A small class-conditioned image diffusion model, trained from scratch: activation reglu, layers 8.
Rows from block 4, named by matrix and row number. Each number is 128 + 24 x the weight over the matrix's rms, rounded and kept within 0 to 255. All counts start at 0. Numbers have three digits each.
# ada: adaLN modulation (shift, scale and gate of each sublayer stacked) (model.blocks.4.ada.weight, 960x192), inputs 96-191
ada.433:148116111124118135122111149143151132124128118108123135130138107117098130125121117113139143132123117108133113111138104128120120121126128135124137114126113116148130122128124139113099127117109129111123121128120131159125132118132139131134139145135145123140125113122126141128127132146110129125
ada.434:118127146138128102140119102088101143117139122131148099124112119128142128145150141128109089114129141137132153108110135116150125147151130150133112136130127141115142131114128130122132134112128121134139111158131133118160163120110105149144118102118113109126148150112138097142140104101133116112
ada.435:092116160139150088143139072089081129148103105137133140126143151174153137150178169167108095109119135163149160129118158109181128144186165090173096184126171197105157140116154148104168083107153144172143158174166074142152095130124127161107102081113108128111142169124158126152164092081143129085
ada.436:126118135131123110119137130135133122146124128116105127140103120142118130113137133138127129149109148112111133109131131125114127136111128134146132108129119127122170126119119146126135124128125118130153114102143136122106128090114112132110128126135133120132140122119131150124124123127135111124
ada.437:131161147146130122113135146120139150122126136139121159121125147120117127145117115110147125116138121133148130137150125138120112133156126149116129126113116130127121117127130130129118103113133125125128125124110121122150127136145112160152127116110130133129113133137129152140128124142120124143
ada.438:136132118133125128140121142122112128122126131132100118137133115111119120127116126115128137133146122125130120124125116115114092147108138124130134104142096125127113113128125140112129128113122121118137124140122153140131134111150146136130128139157124118126139097127131142136137112117137135145
ada.439:126108144150136130123136127142111086152122107131122133128114137149141145125138128149117128145124138134093140125108104110144135144121137102134145141127146121118113129122122116135129125120135134144136142112126125136122119129129127131125133123106126105130142158130131114134120137141124123149
ada.440:128154124145140139133125143126148141136116125134128137128139118123130116118123126113137145137148140125134130148121138123116123111095118107129115126133140133133141107135128130129119143130130138121140136123122129127163122131126128144141141128103135119142126141138132120134134139143129129110
ada.441:108123139130154134121155116134129104118121125142123153123118150134139133141125131146139151152155133145130132138112139147133139143133152125143132117142141116115140126140170142141156126147141121150137121124163101104141141137124126152119135117131133148130136148151143138123122143129120148137
ada.442:165075098141108172089123147127139085121096153114097105142143108095119178121101109058100154174179109089138094126163117137103126105103098089096182114092134131153122114111121117128096187091108147105132175103091118115109147111111115100109171159164128106125099085108116178093105119112119118118
ada.443:126111121128120128118144147140139149125118123132121137125154142119113120154126120124141125128149126119148131116143131126145118129108126134122133140144124143137119132130117126124129124126134129124115149107122161130131121129121140131149126124139125128127120123138124111117120119138109135124
ada.444:138125118128125132115141133129126125127133143118131123131132124124117142123126104142134144140129120115129114136134120126137121118114119131120128135132120124137126137125132133124115134124113111125127141147110130133144147136138125112119098128130127120093142113118118145133115131127129126116
ada.445:122134147090141116130095110152121140135146133137134122131122127126131113155133127125132119113120142140124132131126132124122140129130134116142124130137130127125136122119127136128136100121140132134150128121131103125117127122129114135118130115137122136098134135131144132130133120113094130144
ada.446:144111104130124148133137150124135106130121118117129126139112098118131128092125134120128141147117120117146126129129147114119121098099125150137152116137116121149123134121120122125116132135092102116121156137105117146115119121132168123107113130108147125138130124112124155125111109130115137134
ada.447:136120106124136129140146138117123130123130112142139109135119101123126122118131111117128121145141116128127128117132104119113112124104114134127125107121110114133100120122110121110128139115115108124129132104114142135127151091138133130128131127156125129135110123105121144100127142121125148124
ada.448:118079130093126105147130096081141084100166134138166136119097069094127175089108167105108067141088106109167145081206152150118092129169093174110142145075096152138086140110081154145103170145107097091104120124111201067126157135088147117140190040183103115111155152093103158078110022123151097123
ada.449:145144109133115127143128129120108164119121123132142138131122107147126155132120164125117122128120107122142117124131124110136129125111112111135132128127126117145130133138111132116106116122102116110121133126127127130132114140121127129137126121130110134122125123109080132099128121127137115129
ada.450:134130101140118141104145152151158119116149153152113170130153108103109140107096116127151165152118094115141092117129117162095113101112134156099117119160121091144097118143139135125131128175139122111126139097101119133109102125136167113137096146106167159157129093136118172108114153151083120134
ada.451:184109085105036178121116186115132132104146145108090126127079086072091154113079084084156150146129083090095079102175115117084120107073094143073164071122085102182097141137076143125079128104096154081141137170109108131137138126161100101148176161143137077189115121082076217134145121152081133171
ada.452:122159124103152135131124143138147129132118137121158143128128123135126126136128143116155127119128131133119128130109118140138129124112146120127125111135141116125139143155147145126132134141131123137129146135147096128124117129118137134137150127125121149136127141126151125134134138131130112138
ada.453:154126115123088124085108159106152092116147138141116132139123123087110106118091101087156133148110112091126101130148099139084143139128113170103144103121094121143137129122101130124097124118089097099119104127100167114127130146127128088104097138154137103139124123140094114126106136142118118120
ada.454:139119132127125124130120135140138130115116139111116146129132120126112126120121110127133143120125119112129118129147140134103097109106120159124138126118123125139135133135132123127123119130120120127124126112121122130129117117130129121140130134123147150134135107131125135117136133130118126129
ada.455:132124108141114132133128132125117152126113138123137116125107124113123129124120129128131134124121117124139119136145117131117136140138118135133131118122126141144134128127115145116109143122122132123124131129124136126132130135145104126145113123133121119122128134124130101102144134132117115132
ada.456:143115119140117125126124130136147123128122128131135112126137136115138134107128133124120110119146120130123120131147131135127109117126121147122126107120124113134121121123119116120104123124109126129121137143111135139139143127123140136133135131143126118127096137119103116116151102119119118150
ada.457:119101116094124114093148117144139132139142134121143116159097129102094117087121141095156116137109095099140120119109096110125125150114123183128126158128125111111110113107114128121106126127118127105124095139119146104104146156114106139146124106162148116124157100063098114090126108136140073146
ada.458:133121122130137121133130118110123116136125122139123121130153122122143113118126126151106126143122146137134138127116100117139135137135128124130138132128135125128132122116130119135132104114135135133139143118140137126124135125123129124111133121117119115134116136135144127129113131133150142108
ada.459:145097102106131115115156149120147108102106131105170084104162140109128182124097165107113164146186115104160097139176147121107089051141099112117112107142113174134130106086115079141118175091148096093123145063089150112113102165129158090137130158143144144147105142085119120096111145124076158124
ada.460:139144131132125108137138140123139128137130117141132126133143135138136138138128136119125131111139154116133131128121134126125117130114130114127135109137143124136121116107130138111125119113112135129138151128138134135118120146117133129117100127134125113110123124149134124140139121128134125145
ada.461:151104110160151172041140153083143080124092096105035153129119133094169118098099229099212101140132123098125109133080141120103066076134090057111135086159120132148141085188102058146105198094121110100071134065107084100102201134112141163069209126143145110132122144129109128131102132070166162163
ada.462:129125143113174138134164133161120088144100117120113139130124132142155134130152122164145140156129144150085143099123127121135122126120152095144149123136162123129127134146143119151144132119153127150126101114121124137139116140123154140102114129114129114141115183155146116135115151129130123108
ada.463:130133115118121110156129117125134109131139127141125111127134126116116129136131136141130120130104123113159137144128128113138139138120126137120133123110126138119136129115121135113131114131128126114141113160125150112108154161122123120124139120120129112121154102101128124113125114118131116148
ada.464:131124138126136134140132149145125102126125145129164126118154147134143151125130145136153133124160121140122119116152143126132139108105142102135121142134136127141121162153122136110121121124115125134143138108147103137115104121117127122111110128151136151126121135145139132143124132130141123143
ada.465:147118115105075116160144119101087078117110168073166143154141075109095165110098128104142083114164121091058099091115076138127119108102109147084157113090107111115084128110110157124113138127124103094106124097126166135129140115096114109172110110140105093142134140100082162115122140124120134124
ada.466:133129117113113104129122113112119160130121124115130136137140103131128129132135140134119121118122123129133125117146127125135135119130125140129123134117110120130109115124115112125124124129116115134103148112125133115133140131148118127133122120136116118137142124114108133137135120115127139106
ada.467:111152149127150119127116111110128135143118106128149083134152146142134133130154137145125098128124167147128141124103107113154147149138151133145141133122135129114138119115133107144153117110116121158134114093158142092163144129115126151104149109146118105118163164135130107143129102138124127104
ada.468:145118114104136141114119133131172135100115102146105105123186150117100179141095116113141151145134085100162092132149085157099093112116095132109104116113129113159129126167128143145109135127112122093111128140096138077144140113159082073142135116121181108132103133124123144104130111156121114133
ada.469:110141147118135126134130122117121108133119140129137124137133143121137157129133135122129138139146145143122132137127112136132123131125131109144122133125138139113151124132135123143141125142119121134136132155123119113132119105136125145136150111142149124132135110139137145117136121132125138084
ada.470:141115123142131123124118138135126150122125146124116141126132123118110132122115120113145139139136113119127118126137138135123113109124122145122131123127116124139124132132119117110124140131105133125137128124122132126144129112133114116156124132121131124122121124127119128106133153125130119118
ada.471:116147145121124086105146104138136117130146135123133126121131135139121151168124111131118127127113126125102135112105161140119141151164130142126152143126152126124112140147138153136137139138106159137122145151127108111117128164121120123117111128134131132148098147133111141126130145128130105150
ada.472:147125115122116125111143128139139128129145143130140125131131137127134129138114112111138128135104123121146115132141127137125121107123127144117130132131123138139102128148124148130115131131135128120106129159125155142129136140136129132139123147140130139129137124128121121118133128137113125128
ada.473:116113133114150124128147140147139125134117119126124130133124129141127123114135136130151127146133130130138145130104154135145126115132144113135128143124140117119124119147153120123152126143108129146138139140136106129121142150144140144131130117133131149143117130142144120132116139126130115117
ada.474:143130110130106099125139143131142140145144142115124119141097114115120131118113123102129142123112109102127119151156125125121135123123116138113130116130113120138110132126104137098114098122155128110125129124117147138132111139137120126122129142137123102140133117113104120124130110133116119127
ada.475:130107132124125131108130133143129112125113131097111127139114125127115135137144135143154113145138121118116119148143100126138133141115135121138134121129137118130127144143120124117127129127102136136128138126128161123124123124111104121110129130125135116126134108129144104128121120133134119112
ada.476:159092109139114115108107149126136121132077149136101107159132120103096125139104083113129143179110088104128093095125095149093095154098111191121115091149117094157137145126105141118099138128149127100130128166119138152085184132133153081122066130110138094132113088122108126176102134141093088073
ada.477:136132121126117114113117131129129147118126146124164125131128116122108120115113130111137133116108109115144122136142139127106119122132119153118120131144112109135137142143115143119120130127115127117102134132111125126138120121149134126144131127132130123119132117129113108107137132125149131139
ada.478:068127173103218067151151091126090106132119113098156122115137182180198087111153183174093117115149167177169184131097163129189125152167163092186106184135198174073159144137189121150191113169146137178125148122169093105158099126124102191092152095138110219061124171164189119168145125084156128102
ada.479:105143149108149139129132108132130100132128136151124133131121133134137128126132115135104132105142145146122142151105104126113137146129136112135121137118130145109145112141131108153149130137158133138118119118141123107127149100134129139137135117121148132127106143136148104112123138122103130132
ada.480:135172093162152103084140119169177112111087124200135151108125162118129194123111128123128215134130092107141093174134165123104104144139126127137162147182126115145127128160160137082124119191168132120145136112156136169109105147142191102105073149120161202114104122150116123166123153160083112077
ada.481:122087113140136082129139118156140131143133137143163134168095121138118170109125135136132149108116102120129123143128099144134091096118140112126150121150129152145119121140155130105156128132094116126129162132160183134124116096135165111115107125149149117123131139101118134103136141149141107049
ada.482:132093094153151215046093146069117091166000086160053121214209180059189140150067098045103231167190088086177090148207128034080093063171041043100056071142074123122078131120083082229032182217144126064210081149057119111061174166154121088088200170187107175079059114195152153205000103050043103144
ada.483:128119096148126124127129166141156168132077112125144154163134097119121124153118115118136172152145094113146094164151140167102128105124136099136071115157130115161140179141148113068127112155126142140134113093129107170132102100116139120096139151147170153123123099112123138143135107141093143148
ada.484:135135120118144126136129126128110125134109169098129110135129136144119130117136153132134136107124139125140128117108129139149142118136133166133125141146139139136134145121133111089120101113118128134124159122120095161129104137156131121105134147127113159134121117137138102132145144123131138131
ada.485:141135122132104137123136112139112125134141138089163136136128135134119135103124142108160085166112130131116118082073092092128134159105135126126123116108122110124130134110113119111122137109109137130101074120104156124142135111159093142135130155133112094176110119104094129118105131145116146117
ada.486:115126122113125133142134128132113157120139174114105121127157148132128123136120143108124145172119137122119128148110139130126128161145131145124125122145117109126145130121136104122135120126127118129117104123130128154129127150109075133149098117106129133112174099132126129139122127134108139144
ada.487:139132099184103126106128163115163143142122094133140118136099118127113142127125092092128112132129106110098116139154143119131126101119119144122126127120125107136126125136119092091107123092103148116131146100104086156108087159138123118122109145146139097126086104107094161146137091143115144146
ada.488:131121122155125120127143151149132164138171152147172136143140112143118133152128101118107132087140118121127119156169153136121101126127132138128105135150125114123117127142141148111133100122150140125127178141136118145128120133094130127101105121093127129117145112102136138129140109113132125095
ada.489:145125097132122092119157130197151132131129147151164139115134131113093145083118121132137141119156106108097104136120122137130130099096138128139171152148132101148121140159124134123107099119101143118130109135132152186131115078126191116123082122109137120170118096098102130179147197190110119118
ada.490:169120100101128180081080189113149127182113063088131076142086116114163093117137103087115130148138127117072118134143091072113098133111121071153054102132152093170134148102102052080072152146128191106179010096121038127108117123089120134215172150151131098160102118100123147127180044131100113147
ada.491:141107112117106116141116108103105137143169120092145093142087122132107097119144136110173083105138126124091143116121152138129104146122141173142046135097135160149144152121123126040122102090170140126132058155134140129158121109128125123180126131147105085129158138093110162095152098117165166124
ada.492:193065014075073070070162139101150132222132123108207034255134052024027169075046052038126157172147064022138043147076002048039229115060039139107129070182085021168065081068052074094020174144010247011172000141172191192084146160155088075237123179109124169209059000131065189174125144176067012107
ada.493:137121137122149093089117106120105096115143105127141099117134114132117128108121143130130139145097141131118127144124134135147129088131124121137137133139133146119132142144132118166125133118135126127141153070110127137100131114134116104143120136111128143126121114136138120135116155144128103129
ada.494:104123130127152157148120107180114114101128157114158141124162116113129112137120128132111134114131122117153126170099107130125153086150121121134108106148122097131121142169126150144135108162126106109118101121123143135084124106173124126129110136136139157132138141168141144147095178144127158103
ada.495:183136101089113079103158138071121208146143084131196072109132137131114139108135131091086109148091109101116122149157093114116186161146103117154088161170148109179167126088104116070081132124082181105146093126117091208131072124119061120163133133153077131146140088108130146192184112127108089117
ada.496:146131130131121068121159118130124105132133127113124122148134114131099118124128139126123133129101121113153133131107139099125159134148137137130131136146135136127116151129142123107149111127138130140122133134122149159170152113129123118104141109128115161099118131121123139108173126129142105101
ada.497:128118142160139125150149142110131137165114141153144127151142123154131143136163118121149127098126127147136124145147174128134153120155155126135116138134139138105141137129128147110127114091111155146152160148126111146150104107117131115106107116131108119114123117156130169127138130135120138125
ada.498:099157150147145125141119110061083114142101111122194089113184169148156088157149141142146111092110147152106157140112146079160151167162139102145098155129148136094175127090120130133135143171155156131155130096131088122193139159123109158120126123116098147129139136165167077166128104089125128128
ada.499:090145140163149150122078071086115086133139092096143130137128160130174111123126162168170141117159148153122124136092116129148158092140149110127136126133156125083105154139176132175171115201116129143140100085148140062118146128175130142131161140132137123126105138192180123097092132120095149156
ada.500:132102128159140112096194143167105162137132143140163129158112117133085145124136117125124119138092104129121118108071105132137121135121135121150137148158126101124117123123145162058133115129075149131120129152163159166162107154145129127123109114130138139153106096115120147147164148166118113095
ada.501:117127130122117085164121106116121108134131107104180111141127122135116137115140123155137130082101117129131139135122134114146121096115128131140163146119126115115101101108125148107142125117122156129147147112143149117122105091101113120082088130123104124145106116126128133076170170113139086141
ada.502:116129129150120149148108150106137173116132148118116121110162126129128111132123131124134119119148143124081127142125108116120158122132122109124089133139130106132171154109127118138129136131132125133124086120105076110098118152129146123157124149132125132097154090146139107155098106139102146133
ada.503:132117104151132099142144114148147092122114083109175141136077127129128103149129116127148147092146113125150121131097143155134142104130142118129139140145147121126108109137138165096137147129118162122145172177173131162153092129170141113114137139099127161123116123131139149094149137139141111123
ada.504:120147116116108119118100132135151190135084110141139111136113125134114114151130118141111136067124118125134118127139140133128114128143148113119070153112124109139155167150156130090144124131130151148151114100152112116122093126128090140122161109155138117097120117092121147126141157131122178142
ada.505:128142116144118122124139157113125144138138143114125129123136128134131149131129124086124128117112103123118129127152143122117089152136131175127101137125127086116120145105125136108122155111148142121137134128125101124126137156107129120138106110133129113134125125114104124128125128151129130137
ada.506:136101109108122100134144129154150134129127119124144142147103140120099136120119112132128138121144120119123118136127179144134149134124135135136156152132131121130131153160144114110137115109132150141115169155156130145107114143125140106136111126098142158154143110120136129118152136170130158122
ada.507:121117131122134186129119118136107122108121142107067126121150142124153099153124113130102155167141133119115147144158126068121158171146121158113123087131118117121140107117124120157131140158122087129116144128094113118120173122123118128111086147155118128118171147159147147132059136131125153124
ada.508:125139129146148112115124136110118119131115110128162113128133141134129090120134123121131110132130122137092125103132117156123127107150131075131092113123141142142106119129134141075105123133107149136125095126135126159154105135136120125131131136092125124139119143147134126145119141136099144112
ada.509:117152142096143144101162104085069141082146173051107150078161155106127111102101125134131061169167170129079133087067079125123178112111103150112111104094111108122121131117104084195138132125142091110082057116112140122181167182146102141148107135109140118163149145139117103128092149134109175134
ada.510:141138122120117125142118127122143144108135135080137163125101131129124115119124114155166127139157156124107122089151160157119167133119117113116154119124127136134102155126107094115136113119098135129134126157121126127146136139142119139094144139134119108141136148104134136091176123149133144155
ada.511:135103146109117140155113115089104103119161116128104111112144133133139104103132133106116064149143134120109142091108120086129190146145113117126120127103134155121127117091103117167106151091113111121124091151102117095131140143125073130144122102148088078143153133119122147144127114113108130121
ada.512:129135115148121138135146136141139137121117130134139107121137120125120145079127117099148116122131122121103125117132122123133121158128128116130096161104139112132141122106105137136109129091130126109123074112124138119150096129109140122177120132126112095134132106121110148129101094136119100126
ada.513:126123132145137140139138131109135124131128142136095135119140128139145119119132140110154154153137124127101128141127152112140125151107137126139106132145136128141134107136131103117117142146159112133116083117115098131109130118122122145124086131153115133143132113122129105154131138137098126127
ada.514:133130135135097173139098150110142129137065109112054140128107132136161088144138136090108169105089117124124137140230201058113069149131120098104082119106109133130108124102099105109095127169158111134133116108080114119142137113106154121099142132182111120085109122105126149110076091075161112167
ada.515:125179156143143118136145103153181106117158141199138130114099087139121142155131113141116112120106147123151149072129099171135172115084134127106217119095117122108095100085110119200151149063119121122106158162130206087166130123101092134137138079076117146140140157127082152058171137170179075117
ada.516:105118116135135103117097131159134107117084129138117132148146120118133135125126129122127158135101120129125118145114145144121088124139141100127113119148139111128102143149157175128145121178149104141127123100145142135068090123164150118136121126150151145128127110147132130164122152119112125117
ada.517:115143143096138196087096162135148151123105116128083193120129148103173068155115150129137129112128151132110125112152158147120102132124121084106056097087137089135094178164153095142127112157183124122129077145103060089110114178093153134130196098130176128111140108156134134123135102114113165168
ada.518:131119122119130124117118113128151161129109107142143126113122130116137126136123130134113139110147117120144120150159157128129163087147135109137138149111142138133142135154143147123133127121092140129158110136108124135093113080102115112118123120150123131113117138130115130138132127124103127114
ada.519:133139128127125113127136145133115128156124091125136122133131151133119131078143103121133124154087125131077126106101102087151171116103141156145166142163145130132162100122122139127131135114098172135122126130140115146138119123113125142101101141122133103164092118107123120119149110125123104118
ada.520:104152143154159148137097101111098034139072108106116091167136158125153116165145163129119158123129151137106140106087175083153147116148148127133142135129142138104175131096141140126124126117173146154151117144153098122120092104155147160110114125091137113113124149162158102137095130090131153105
ada.521:120122118158135126113145123135130157121116137133127113126152143126132139124126131117106166110118129128127119147153132140132143171154132130135112137147142121131144126151134111123114125156126125142126152109114099134081106143108127116094137130149124164092103094151145138163119166131114139125
ada.522:125137149177153157148100150120145130129093110135114152112151139143184117160146145116144127103170146128106139145178134123132095123121128061108101121111145161143106117131118142158127114097139117145163147148099099130097106120116109125094116131153129091092131154152141124153104127124124156134
ada.523:122132116130142071123166090124112172122146125139175113131124126136112128128127106132135153130106108126145116150084092122121158144123130146149112138162134115114122183110144108098134112158118145132121072125147125154141114120146125125164114143115103167124139099122135123124126142148120129098
ada.524:135113121082108087107138107143130097117161123108154131150102125120086141113125144127150106125120112124132123103086148122132168095123134168121169151147114127119136121143135114129141154102126147130119151126151153129166138139145101130117127120129121135185112132097109148127154111137156101128
ada.525:105126140098167108102173140150116160161097102157175109131134129170157176108172121137115162177124135177120129161082166124148125199148189113191098164168173117103129158149192132086164104122126182186156088109185092159115042084140145144118087109135138134142101127166147150175158139156110152137
ada.526:139106124122143094102143120125140151131144124132137095117106135130117162110130115131069137146131131134111114151109090118141137149120136138146151162143154085123130148129138117134127114118114143138133120111129107153126129096126113128111091117133108137121110083110123123141138109141119137133
ada.527:134137126165117145114134142118112159126126137109122138133126160123130106166123117134150113144134126122082132128131125104116125142141122115116130142140120108136151124123122111118109119114132131123108144140092114138131116117125150125110096114131105124143116134132136096100147121138117139155
ada.528:138121124099148104139133113144119110123100121122140141124116125137131142118127128129121152142130129129140119127151138131127118125114116125144161136146128122130144159155124146145124110120139125132137212137134166147125099114113119121088108138144118151118114143135119082182137124128125143092
ada.529:126140133128123139117149161133131147130180142120105147132105096135134141139134123119140119160098124133095139118130151123129098182146127149126123144129121142131143146115130149090113128107140119131109143118125116145133104163123123134165080101119138115157135097093118119137119121131146166170
ada.530:113127118116125103108140125143172159129092123132154131141141113126124121166120132128135164107151099120154126154161175146127135152123119119145101129132122127134138150131134113092114116159138138128154133128151117151097090129130132118151132107160131147123156122130129164124149142136135102098
ada.531:142162122127162145123139123110085110154134093067145098120119179134136069157153167163135122165142163139083137123043082121146197148137141116154112142188164088153166153099140121085106128158114175146141069095131104186188106116175146150130146158078104148140145100183167113112126174141086186159
ada.532:132120124111135135115123145130133141124115127131106142130108101139152132184115159124110157131136136126170133124180170127115074108131126103119113125124106129137120123132125148103134146131143098135137173135131133121078130123109148118104137117174119131111112165146130128099135120128122144126
ada.533:107143122139133134085135135150157080128110128128170134140113124114128126130117103128122110080139103138089126122118152116128062061146139113107138101091124119119088118145155118158153133102157170130150158105159106085059114134108164124150101116131116071125085116109120164146131091112088111147
ada.534:125169146157137156122113113126121140110083116120085148116152144125149132157123132132160149111125135129170130145154145106127118110120114106106129118112108132124140108121108132173127151150175097126132150125076127099127164139124123122103140148153129135112107164153127118101085115089131127143
ada.535:125120116146127117129124155165151092143114099127172129141095125138133089120132153118105118133119117136131119150104132136129124115146133121141092131117125113144145159156149137113134120133137117137141119144137126136140121115149146139179142113112142133127128124144136101137168136138110151153
ada.536:134123103082117086115140118154146116146119111122157121151131136134110147107138138127100156122153114130115129138143171145140131160148126129155135152135130129134155132112129144094115110116164137124123134120161099157109108115113165117156089127129117138144123111117129132137182124134120101144
ada.537:140117126135115117105155137117136121131117084137135133130121127129141135136126133103161135087117114116164131141181162144128134097155119109142087133122131153131095107111105147084123137098085153127125142150133103130087092123119139118122118095166102102147093120092102142153160112134143102141
ada.538:119159126156125128097123164175152092127050111111192139141173140121120153177119100097132115113146113117184125161109153158111117055154109069109110114123107122135103144128122180118130114102094138120160152220117149161127106127150096100082125150119146130135105140160133143145115153128127139112
ada.539:240124040084058215000052215146162056049101170113107146070195055018100163131024118061181124118168055038136048097243099098019065004076002082014153023090042101220030099097028092209011216044057041022084215137013213112075207156102136049179176189147167056141048097065044183112120081112046060152
ada.540:138140147175129089162131098139119048125117101124144134127095127116112114115138102148184106105131139119130137087074112122140173082106134125108199131094140164119123120099113113130120140063092148130146163137124176131206096106145087134078090115115100085134103161106117153104140128146163106094
ada.541:113131141107117136139126126098124162141149127056081131140152152126124071122140160145132057135147148143104133112081107112126139146126146133139080138115140105110135172119144115093149130141139141143113019091146091096163148129152115163168169109136127107122169124138150102114103111130095165150
ada.542:132087107108106123144138143152185137141128107136137143152099092122111147115124150138131159073139103114167120142201170182129048121153120125130139146119129160134120094157124150086137134113134118118129173120157138121120100111113160127151120118167159143131159123093125162109170100127144104127
ada.543:140141122135131124121138167134144173140147119131120134130085129124122116153129112122119121111131124120103122152126147143110116144135110120136146139126131112138131143116109142081100137103138146125132144127137091141133109133113153128115103126126120130111149122113122135104163123146136129144
ada.544:141118113103136111121139153103119163151118129130173099128143122142107126093134130110111147102115119115107110153145148116118111118140134107143111153161127120140144146113126101110114114119119130141159129125127069176093099120092129127125094112116140125134108104109125131153141137139109122141
ada.545:126112134137142138132109108130128114106122129139124146121110128121130165124127111128129140121118127121145122136127162131128121115142132118135123124149138118114139124133126135149131131157142115126120158140108107124070146124162128111115121146115127152137104124155141136130131161149130118133
ada.546:125123128154119106116150157132138155135160150111156131154107106135109118164129142112100149096093113126150132129153174157117090160146124144142092126127118146119141146124132173088118126118160142133131129130130112134136131146121125125160150110155138139112151122126126126099134126125132139120
ada.547:114107126143105092123152124151154157131130136137189121130127131122108150085123108126130129124127097123142118100128148143117134155131124142128134148113113113131135132131128139116135123130133144116129131144156157142136099111119150119145070125112142133151128118098117158133148125161117134116
ada.548:144150121119132101135114126133128117139114116114129119135131135136134145138135117125109151120127112122134132115153135137118106141142119091129121134118132147135132127118117141078112139136119134125114145163132165143130101116112147121111124131135101117126115152137121131101130125117135128096
ada.549:123123112146141213095086145109128118150040107127079107137144135131165121158125101079095223147152135132137108170211175106106113118148115082118091117144116102134161128135090077131089096154173114130161128148072107145082110072122097089082131189128132148095088134186149141186087113117097141122
ada.550:136125133135149125132158131129117121118157135116100128122134142129129111102125117130127119179157155121121132087074079122123167156133116132135146118159139117126144120118144105121114134148106124126104064131134117142125145140148115149143112142159116140145134134139134141143120119134068138140
ada.551:123138122149153158119118154127133156123118085132069111122145120128137139157121105123122166184145135128121111201155102094128155157126136104142104121158134103146127130158143101126140132159136111134116096128124131123120120111165129130079154152160160153103109108154136134150110119133113130109
ada.552:100180135123144172098085103132098138084098115143110151098108145110142122137102166139157147140132141153124135118099119130110138048139109122115173115123117128111108163172138165176135182197104102122131094124120163083138160140181115126190201160147138188146108136171145116123053123127111163127
ada.553:141097126104127068124144129084118133142183129111203123142112122149125121100136171131145124092097133124148151110160133130131128133150116139155131156135134126136114132131109165097115156113119143120129150124141150117137127167143108144168178118135106130122164102122144123119129121123142090139
ada.554:135150121105147109136136121131099159126113121107133100136164135129112138142135128136140139168133145126095126106076096117136158122119139112144146116155128116123112152113120136117125147127101127140129103109134123160162134112137098141115123146144107133152096121141146122151093134151103142117
ada.555:126122148115134093130120087134091121129145119118161100130112133145111132105135131156128108157118144129103144112062057095140146088101133123134170137155156136111128117129136113150133129106097136140125122114141188122143139125128121140119106133143114133130107149114136111137112142134150105057
ada.556:124131136097127109107111134092132167142127113128131112125146142148134105121138157111148122095084145124121127112150121134140116152133134123140066140130136129138123174118129137100110111160134149139145083155117103122147121115137106150130158111128124129119134130142135112143145097114114124147
ada.557:149131121129110085139181092087084140138171135088150078141102141134092126105147141148103118168067117128107134108064085109140168169127138176154160183159146112122159144092117123058109155140101153141114094180144113160158131124155115150164093131155064158115183107098128121101156133108150125112
ada.558:127133127122122131147129141113141149128139125142123135127151124125125143133132100124123122106122117136127129126167135149119104125126110127136088135121127123138113136146112114119125126133157120112132123115133133122117131128113130122124130114137135118117129116129130166125151129108135144126
ada.559:130145140099139103116115127116098113125130107127177134126148112127133117130130137140152110137134130127137133112111124130135122079128126129126113133130129124111126128142126121136129091133109146133140146150118117166143122103122137131133150149117125163119114144135118127109139133114135144145
ada.560:114172123145141182133089143104121162135106112066110141124170140132160072136135152104139110116119139133087113137111106111109114157124124124137050110103133097132141188113128083125113119136150122124143066150114101119122122157139127128136173128117137096106135109150147105139104127132102166161
ada.561:128126117135115103126152102136121122133146149127179133139084118128109160110129126142149112129144122122131107108097113135126164121093128152128161149140131097121126141124131140098145137112120131123140136123141165164137111084128124117161104137112104126196134109100125111115172128169137101114
ada.562:136112121146082119139118154111140151163132120096150141156114116131116115164144105099146143093126122117169122148195179125120115162159128113125072148122143145147144142112121131080118123145134145130138125169116107157112089109118108129109125140153123112106156117100140120130147112104150141125
ada.563:133144132111117114149093111105089119123142106083139114137135130121118120155131115139157109129133153130104125106085136091133146073110121094121148121131114131133128129120115112120131142131101108125116127144115118122158126152176111130122161146156124131147138157151132117128113130116144163158
ada.564:133152126085120088116151108126081061135156087106139073143139110115118112111129154135106089163089141128114136133007104072122146107084119139142135102142124098149153124087123148114127110121114126108109092109118150118167108090121082129132111134126105091151156105144122146150133123111139134104
ada.565:129146127135121140149086127112154139134126099070076161130117136132142108140126159106145122120108157128109118142118137119130118123160135074119071114115137146142105175145135130095115138126133120123110091089115103118159125160185134142132153134145134117111120166125148153124125115129133155144
ada.566:125101111093124091123156140154145135136127128139163114153128130126104157096124110124108121142120112121164119128104114157127132128130139136127127113132137131137106135161145120086166134116115132131120101114179156135089104114144123136144112119164149127156135131113117163114140157140129130098
ada.567:118111140176107140137086134111142126153120158119129170179121104118128096162141101138140152099134100122165127158132170130137097128110152113108147124113124109117115132135149170083146111114127148130133196144132122164130097133150112118030104145100135134111124109126147119096148185121158145146
ada.568:121104111140124133118130123157117105144142126115138119162106139128117072149127122131103166136104126123142120145120152112128147164138121110132110132129130125124150174121121144077126097137152143129119117127116133134154111147165138123098159132128113146093153120144142104119125106106112165119
ada.569:136151126131124101131130093138116120123129116149149110119125140126119142093128118137126152116120138124145120138101107112110165137163134110119155135157139137122123164126130137124124123153106133137146128104119154157127114100151154115119133144101131160107128108146136151159110154143133112087